python train.py --dataset="microscope photos of single blood and bone marrow cells" --crop_scale_min=1 --horizontal_flip=true --encoder_norm="batchnorm" --codebook_size=512 --init="torch_default" --beta1=0.9 --beta2=0.95 --final_lr_fraction=0.1 --warmup_steps=240
Rows from block 4 of the encoder of a small image VQ-VAE, named by matrix and row number. Rows with one number belong to one channel. Each number is 128 + 32 x the weight over its row's rms, rounded and kept within 0 to 255. All counts start at 0. Numbers have three digits each.
After each channel's rows are labels from the 100 images, of 14848, where the channel reaches its highest value: "top examples" is what is common among them. Only what is clearly more common there than usual is listed. The data: microscope photos of single blood and bone marrow cells. In brackets: how many of the 100.
# convs0: first 3x3 conv (encoder.blocks.4.convs.0.weight, 64x64x3x3, each kernel summed), inputs 0-63
# convs1: second 3x3 conv (encoder.blocks.4.convs.1.weight, 64x64x3x3, transposed, each kernel summed), outputs 0-63

convs0.8:156149146152163184175121150130108167090158135151117130172134135096166129158112131151074118141158125117131115121164084089164099154202131194156118148170137124166127129124188133046154159185182106
convs1.8:118113128123157115130129123084116106132129101115105125102098072118111005113028093119173104130146135152166127137122150125153132124107101110136155162114139145085111095120035101187115097102137128
top examples: smear: peripheral blood (46)

convs0.20:139123104127107078161128162101115105101073144095153165209121103154105146072117151114180209086101126118098130166105108156135138100068104116097075098125126136100173142154106076113075108127116084
convs1.20:147155103058111170153122117139122147091132173140065095192221094138160137099144129067139231148159150128111129132143117151152145153151147150134132092145184116122177118119133146145136161111146149
top examples: cell type: segmented neutrophil (62); smear: peripheral blood (46)

convs0.17:149117117116111116170125056121133124137126132118127145039107119138120154124129074166133000124115135148125129126118131128128128120114156100137165120144098143126001133139151118155162120099106119
convs1.17:094143133150076122083165131124084112141111154141081148074148156103112132103159155114169199138123134126097162201157167114142088131113130160133120090158137173141183127100229083129103164108155109
top examples: smear: peripheral blood (66)

convs0.7:123096109106100116158106089118137101134129149108107141080026105137099120127096075121104053109105147125105124108102180138129143105143149091142168112135053154114031115116126117172100098096094115
convs1.7:130143126111112139124140237148147133112132136135147124102138123131130173113132255139187170148131146171139147162142100141114144131144142142114212110138191152127157147142184136119148129131131139
top examples: smear: peripheral blood (44)

convs0.10:150122116120116136168129068127148129125144145123110147041085124138121157138160090127123000135120160141115133114120146131140144123145150118149176112157085118138017138122160133134128109110116131
convs1.10:109143107140119098097128223105076123137148105158096129140124164122125115073063141067168172126166158129133105051154081147088143134150103117159186085084099149091151147127163150145109139099103143
top examples: smear: peripheral blood (58); cell type: segmented neutrophil (45)

convs0.12:142131117129099131166116044116142129124129138124115142039091116128123157133161096131107000124116157136114120125122160115131138122129149106135179111142086111130015135128152120136142116093104112
convs1.12:128118134112161152124091134141200122087122157133125123130120068142147130145103154130155167130141116060077142056133102158133155147135210130146077131120041123126146088122185130155137086201136128
top examples: smear: peripheral blood (60); cell type: segmented neutrophil (43)

convs0.49:135103146174123130174115194101097145146156119128130116135135176083127161195151103131123120105118123200069070102129052082132078129099125146150124137143098138165120108170184135062121184138125114
convs1.49:112099139122132152125107169132099097128128139115151130171141105127114135119061115116177093171148102156156127146132193132100074118143152146119248146078200126102081126168075118164160130144132159
top examples: smear: peripheral blood (47)

convs0.11:154124111130118079167131176105153109102066118104162160209142112158117164074124159151170219084115105120108133179115119162132139110098127125091091108123164138093194150143097075126100134132126085
convs1.11:136157097079110181143128104144103137109144179133060094193215091137152130112148131072145232153148158132113130139133111151151148144157143144142105095141193119142177111113137159137119162110140156
top examples: cell type: segmented neutrophil (67); smear: peripheral blood (49)

convs0.2:151121119123106137156122052121143124129137146117109152037087118131118156138139099118118000127111150136112126118116149126136153118126156103150171113147097117135020134118149129138137108095104130
convs1.2:096131139114133155098157172120038138152146142128138139129044122116127119105147115018165166155124111121090146060141103132127126143117152141118113124109157135115146156152204088141153203127146122
top examples: smear: peripheral blood (60)

convs0.27:146123123105112145169114081115123133128139151123097145039069124121127159144142122133109000116118148131118115110122149110142146126133157108146155121155082118137008142132157124128123121101114118
convs1.27:131147129144126140116147185138086127110119121159112117142163099111151170121155229098154215136184114168077149107143098133119154157131168148121108102127201134121145142165144124131051082083145143
top examples: cell type: segmented neutrophil (62); smear: peripheral blood (53)

convs0.59:138152068069126098157102115113132120007111066105056103150131074108129149096153131045128136128127107128118112107119093106116112114125117152115114078124077111086140084131137110112139093139149106
convs1.59:129143146170146117125159058129089144165139123162218136133115167131142126139067067180118095133158110161173133114160185143123117148127128132139156158117126147101024121163111128149138056127129120
top examples: cell type: segmented neutrophil (41)