config.toml
translate = 0.06
bottleneck = "vq"
encoder_kernel_size = 3
init = "torch_default"
warmup_steps = 240
Rows from block 4 of the encoder of a small image VQ-VAE, named by matrix and row number. Rows with one number belong to one channel. Each number is 500 + 50 x the weight over its row's rms, rounded and kept within 0 to 999. All counts start at 0. Numbers have three digits each. After the name is the row's rms in percent of the matrix's.
After each channel's rows are labels from the 100 images, of 14848, where the channel reaches its highest value: "patch colour" is the nearest of a few named colours to the mean colour under the peak. Only what is clearly more common there than usual is listed. The data: microscope photos of single blood and bone marrow cells. In brackets: how many of the 100, against the usual share in percent.
# convs0: first 3x3 conv (encoder.blocks.4.convs.0.weight, 64x64x3x3, each kernel summed), inputs 0-63
# convs1: second 3x3 conv (encoder.blocks.4.convs.1.weight, 64x64x3x3, transposed, each kernel summed), outputs 0-63

convs0.28 106:526492463505466551563490399498518489488509526472466541397432477531472544531520450474495269507466531530459507486471564521506507475490522470508585462526453475520344492511519504509506443449467516
convs1.28 042:480532496509541414461505689503438515530513430540420506449428536503464422545521452503524501525488485498490546516533504517436457477477440528518495513373479647511567538515436440542530484500515484
patch colour: black (70 vs 1.8)

convs0.57 101:519459501474530483518512413502504530447460397524335513496420482511524459468468443293423485463536500489527511437529537491529489531523447551461543507524448445473454481501478464505493441543546468
convs1.57 148:451478509593480481437577485542405490594526498483549520534453568505466513493478422533515399553474527583527513526489450514446470475560479433556515536428523449503386511590551549490511402468425550
patch colour: white (85 vs 25)

convs0.5 095:491445469495469485544448363480478461500489515463482511429358475520457499493447440475465385458465505477480499450461590519501529464456520463509540485521435524472328474483512478593465448462464473
convs1.5 135:497508511479480496479494673505554504475513492530523480472553500486510562522517721524643567485524489543508508543518454511489488517501503494468608484520591545511574509517522510472512504481487498
patch colour: blue (48 vs 10.9); black (35 vs 1.8)

convs0.54 114:511549425436510459517457455474495488326465347476425431534449450473500534446510505383435514495504441510503476455490462470500485486521499547472462439506428459430525422539517471462501452528536463
convs1.54 143:509507535561533481513557425505453533554548535558644530474514541512533511512428476596519410518551482571564524498555624519508474537512489508536490555496523534460321510498505522542528432509509507
patch colour: white (74 vs 25)

convs0.55 083:529471479549509483551430337474520484480469426506481499410437486514499509519461426601473494440518444512558474520498535499468488497587494498431593508470521532542325470527505470561556528511506462
convs1.55 129:472470507498467529471496642505547495496524452532557505418516490500499486546499755477584515475503446512474523575512525503527484513498498465476558485527532501499606496450493524442452469465458500
patch colour: blue (38 vs 10.9)

convs0.43 079:527449453500489539556488455554409488440564493462490540500424449570482492573486396535460414540474506480520548468469534552525536477612491498525625468545412491481366465483500547539566479493491553
convs1.43 107:496466495516505435456508686504416495497512502461473468445477525467467533454445523541664420531483514558503496544492525487479494457514500535492549502493615586451450521620539500510538470523518512
patch colour: black (49 vs 1.8)

convs0.50 104:502454476472464499553470444479483478502522541477460532449335476519476505508477444446480345471473507491466493433474570515524531479444527461537543481536395521460318491473516494514484452454461481
convs1.50 122:485509508493492480480508667510506491460507514515513484477553489491498560491490681528674547514529500576526515541516450521478505507508500495459637489501598548494536508549555503504536521503492509
patch colour: black (32 vs 1.8); blue (32 vs 10.9)

convs0.3 118:518493470489477495547493414499505485498523523485475536365425491520472518512490413513503282507474500518472515471474539516524530476520537469534550470541430506493311503498529502529528451463472502
convs1.3 053:487530553441489471451526597516517505471513467553494477475474531471491562511499638385652486503530525510529563441517498545495457525504473442464525507525534638474600572526547479480512426469451490
patch colour: black (100 vs 1.8)

convs0.45 116:498493474518464509553478393487527498484525524490466523361426473506491530521516469495469299495483533513491498500489532495515537492477548476533583467537447484532295503516537496493530517470474496
convs1.45 043:508491488585469483443510460504458515512514523458566521425380587452502557483488535526518523553480482467359530556510547461480482486491508606479580427509593519546464495420610451513478464534583488
patch colour: black (100 vs 1.8)

convs0.31 115:515509480512470510552515404519521500486532514495478551371445482535494540539505446517524268522494520535496522464494526524494521491585521477519590477522465515510332506529505526522518487463474528
convs1.31 042:485474494542444488445512630506514482511558492530516503391525485476486503497517515489616468493508458489525535544510491485510364505479400535505436478451470688493506525483428475514474399471535486
patch colour: black (98 vs 1.8)

convs0.26 127:545490466498474519558502395518519492484534517479488537390464475528479525538540450504480286527475529520475519486479528520511519478560537475536581463518434472513310493505530528518510464472474533
convs1.26 040:495461488578517437468524535510333472508475498453484464401439610459451503560402452484455396529480518478528524585498494512462457456493422533514488518482487595490544534517532461487574517573552488
patch colour: black (100 vs 1.8)

convs0.1 069:527507532531517471580498524516499536493547501524482541452493528545537575537575418543548383489521545576510504456529366516449458527367513527491619518491476472474390546555553522473566522545517528
convs1.1 110:510470488532501596495482527550398498494486516490520490436481483525476427494428548453571488584493498483499518523504646511472402487539427527436471501448667469433567488551472481536549537568500530
patch colour: black (26 vs 1.8)