A small image VQ-VAE, trained from scratch.
Model: 3.5M parameters, 48-pixel images, encoder arch preact_resnet, encoder depths [5, 5, 5], encoder widths [64, 96, 144], decoder norm groupnorm.
Training: adam_atan2 at rate 0.0037, batches of 256.
Data: trained on microscope photos of single blood and bone marrow cells, 48542 training examples, 43.8 epochs.
Rows from block 2 of the decoder of a small image VQ-VAE, named by matrix and row number. Each number is 128 + 24 x the weight over its row's rms, rounded and kept within 0 to 255. All counts start at 0. Numbers have three digits each. After the name is the row's rms in percent of the matrix's.
After each channel's rows are labels from the 100 images, of 14848, where the channel reaches its highest value: "responds to" is what is common among them. Only what is clearly more common there than usual is listed. The data: microscope photos of single blood and bone marrow cells. In brackets: how many of the 100, against the usual share in percent.
# conv: 3x3 conv (decoder.decb.0.0.conv.weight, 64x64x3x3, each kernel summed), inputs 0-31

conv.55 108:105129117116177148120153124085149116141151124143153137144112125145108105116119158110097061113107
responds to: cell type: erythroblast (47 vs 14.3)

conv.50 076:118135123124140119086121123132114110095114126139112227107138129120146119127046153121146155119149
responds to: cell type: erythroblast (35 vs 14.3)

conv.49 087:126112150146101161140146144089096064116117108171115144086128137113122127119134168106132109110161
responds to: cell type: lymphocyte (40 vs 15.2); cell type: artefact (33 vs 9.8)

conv.38 065:105114116112146166151143140135123115092104095129121115132108125099127134128126163106154127136131
responds to: cell type: segmented neutrophil (40 vs 20)

conv.28 067:114117130108132137094096116180129179114097113117112151116149122135134124114066144125111131108152
responds to: smear: peripheral blood (77 vs 16.2)

conv.5 080:115131107115155153150146160120144156161100144148144106098157103088122123127142158137125185105135
responds to: cell type: lymphocyte (41 vs 15.2)

conv.10 069:120122134128114105103124082150117133112107134153145170106133117123146114116139168124120181088151
responds to: cell type: erythroblast (34 vs 14.3)

conv.33 177:107145105110100130129114122155161127145104146148142124146148116113100100119131149138144088152066
responds to: cell type: erythroblast (78 vs 14.3)

conv.58 077:127090124117106121093145130132120184105110096131127157129123148112141122121131156119158076145121
responds to: cell type: erythroblast (41 vs 14.3)

conv.57 073:125129122118135113189131114128136142121119116124137000121126131148148127123150125137136150119137
responds to: cell type: artefact (63 vs 9.8)

conv.62 110:116154126138091079121122153115134116100067140152136132146150091120097107067132155088118138128137
responds to: cell type: lymphocyte (45 vs 15.2)

conv.52 138:125107140134128133125154125108116128140170110119115127123091153116120158161131112130120068147159
responds to: cell type: erythroblast (74 vs 14.3)

conv.35 058:136130131131095122054139116127128139127143114121135246141117143141170141107114118131111077121126
responds to: cell type: erythroblast (38 vs 14.3)

conv.8 088:118114114137097148130114146152122118138144138120129121160102140081093138108134123131084051146119
responds to: cell type: segmented neutrophil (42 vs 20)

conv.7 080:118137090109107110135136123134165108101119151128110131164104126147102118120126113136090054138097
responds to: cell type: segmented neutrophil (57 vs 20)

conv.42 121:104143114123065114129128149165150133118068097154139125091119111124099124118124123165134071113128
responds to: cell type: erythroblast (40 vs 14.3)

conv.47 069:141120144149091140172152112182116091137140140138129081148148121160101104150154150118089119119138
responds to: cell type: artefact (25 vs 9.8)

conv.54 138:151090115109122125135129129135130121094110104077113136094104109130117166137128094144174149177107
responds to: cell type: erythroblast (76 vs 14.3)

conv.17 134:128132130122192101121115093097117138088157120103130135110096118150148144154119105133138154140192
responds to: cell type: erythroblast (38 vs 14.3); cell type: lymphocyte (38 vs 15.2)

conv.41 111:118127125118183155140097136101116138107100133118107117082117136136191144152142136109173145080153
responds to: cell type: lymphocyte (37 vs 15.2); cell type: erythroblast (35 vs 14.3)

conv.22 074:135116125153130142123150091152131129147173095125142126120113147117136127159138120135116087101111
responds to: cell type: erythroblast (43 vs 14.3)

conv.48 134:126103134110127139131104119052129122129135079121116124177102161141104140128124132119125091132086
responds to: cell type: segmented neutrophil (43 vs 20)

conv.3 117:156103163146105108132109164081085131113155105123093118096158140116169155150119130097118138141173
responds to: cell type: lymphocyte (49 vs 15.2); cell type: erythroblast (40 vs 14.3)

conv.21 141:097148117139144123114131149120126123137188148129155132145128113107125122111116132123112080122161
responds to: cell type: erythroblast (45 vs 14.3)

conv.23 085:135140155111103173137138175118159125154133117112138141153135111178113131155136093140135166115138
responds to: cell type: erythroblast (36 vs 14.3)

conv.12 100:119125170139123121144133207101094122123138108149152108127148112158135116127137149122129103074139
responds to: cell type: erythroblast (62 vs 14.3)

conv.31 084:111126091118161122135165130127160124131180156100143125140109094098106125135134137084169133120107
responds to: cell type: erythroblast (35 vs 14.3)

conv.20 094:153133146179142111134079149135090121125110095132110129138122135151087127136123078122091131120143
responds to: cell type: erythroblast (32 vs 14.3)

conv.44 084:123141133124124122213130108145120116105103132142120000111130139119136125119151138131122142116135
responds to: cell type: artefact (57 vs 9.8)

conv.29 080:129147125114128148145147096192145118141091142114127133183100141116149146125133110103106049151081
responds to: cell type: erythroblast (46 vs 14.3)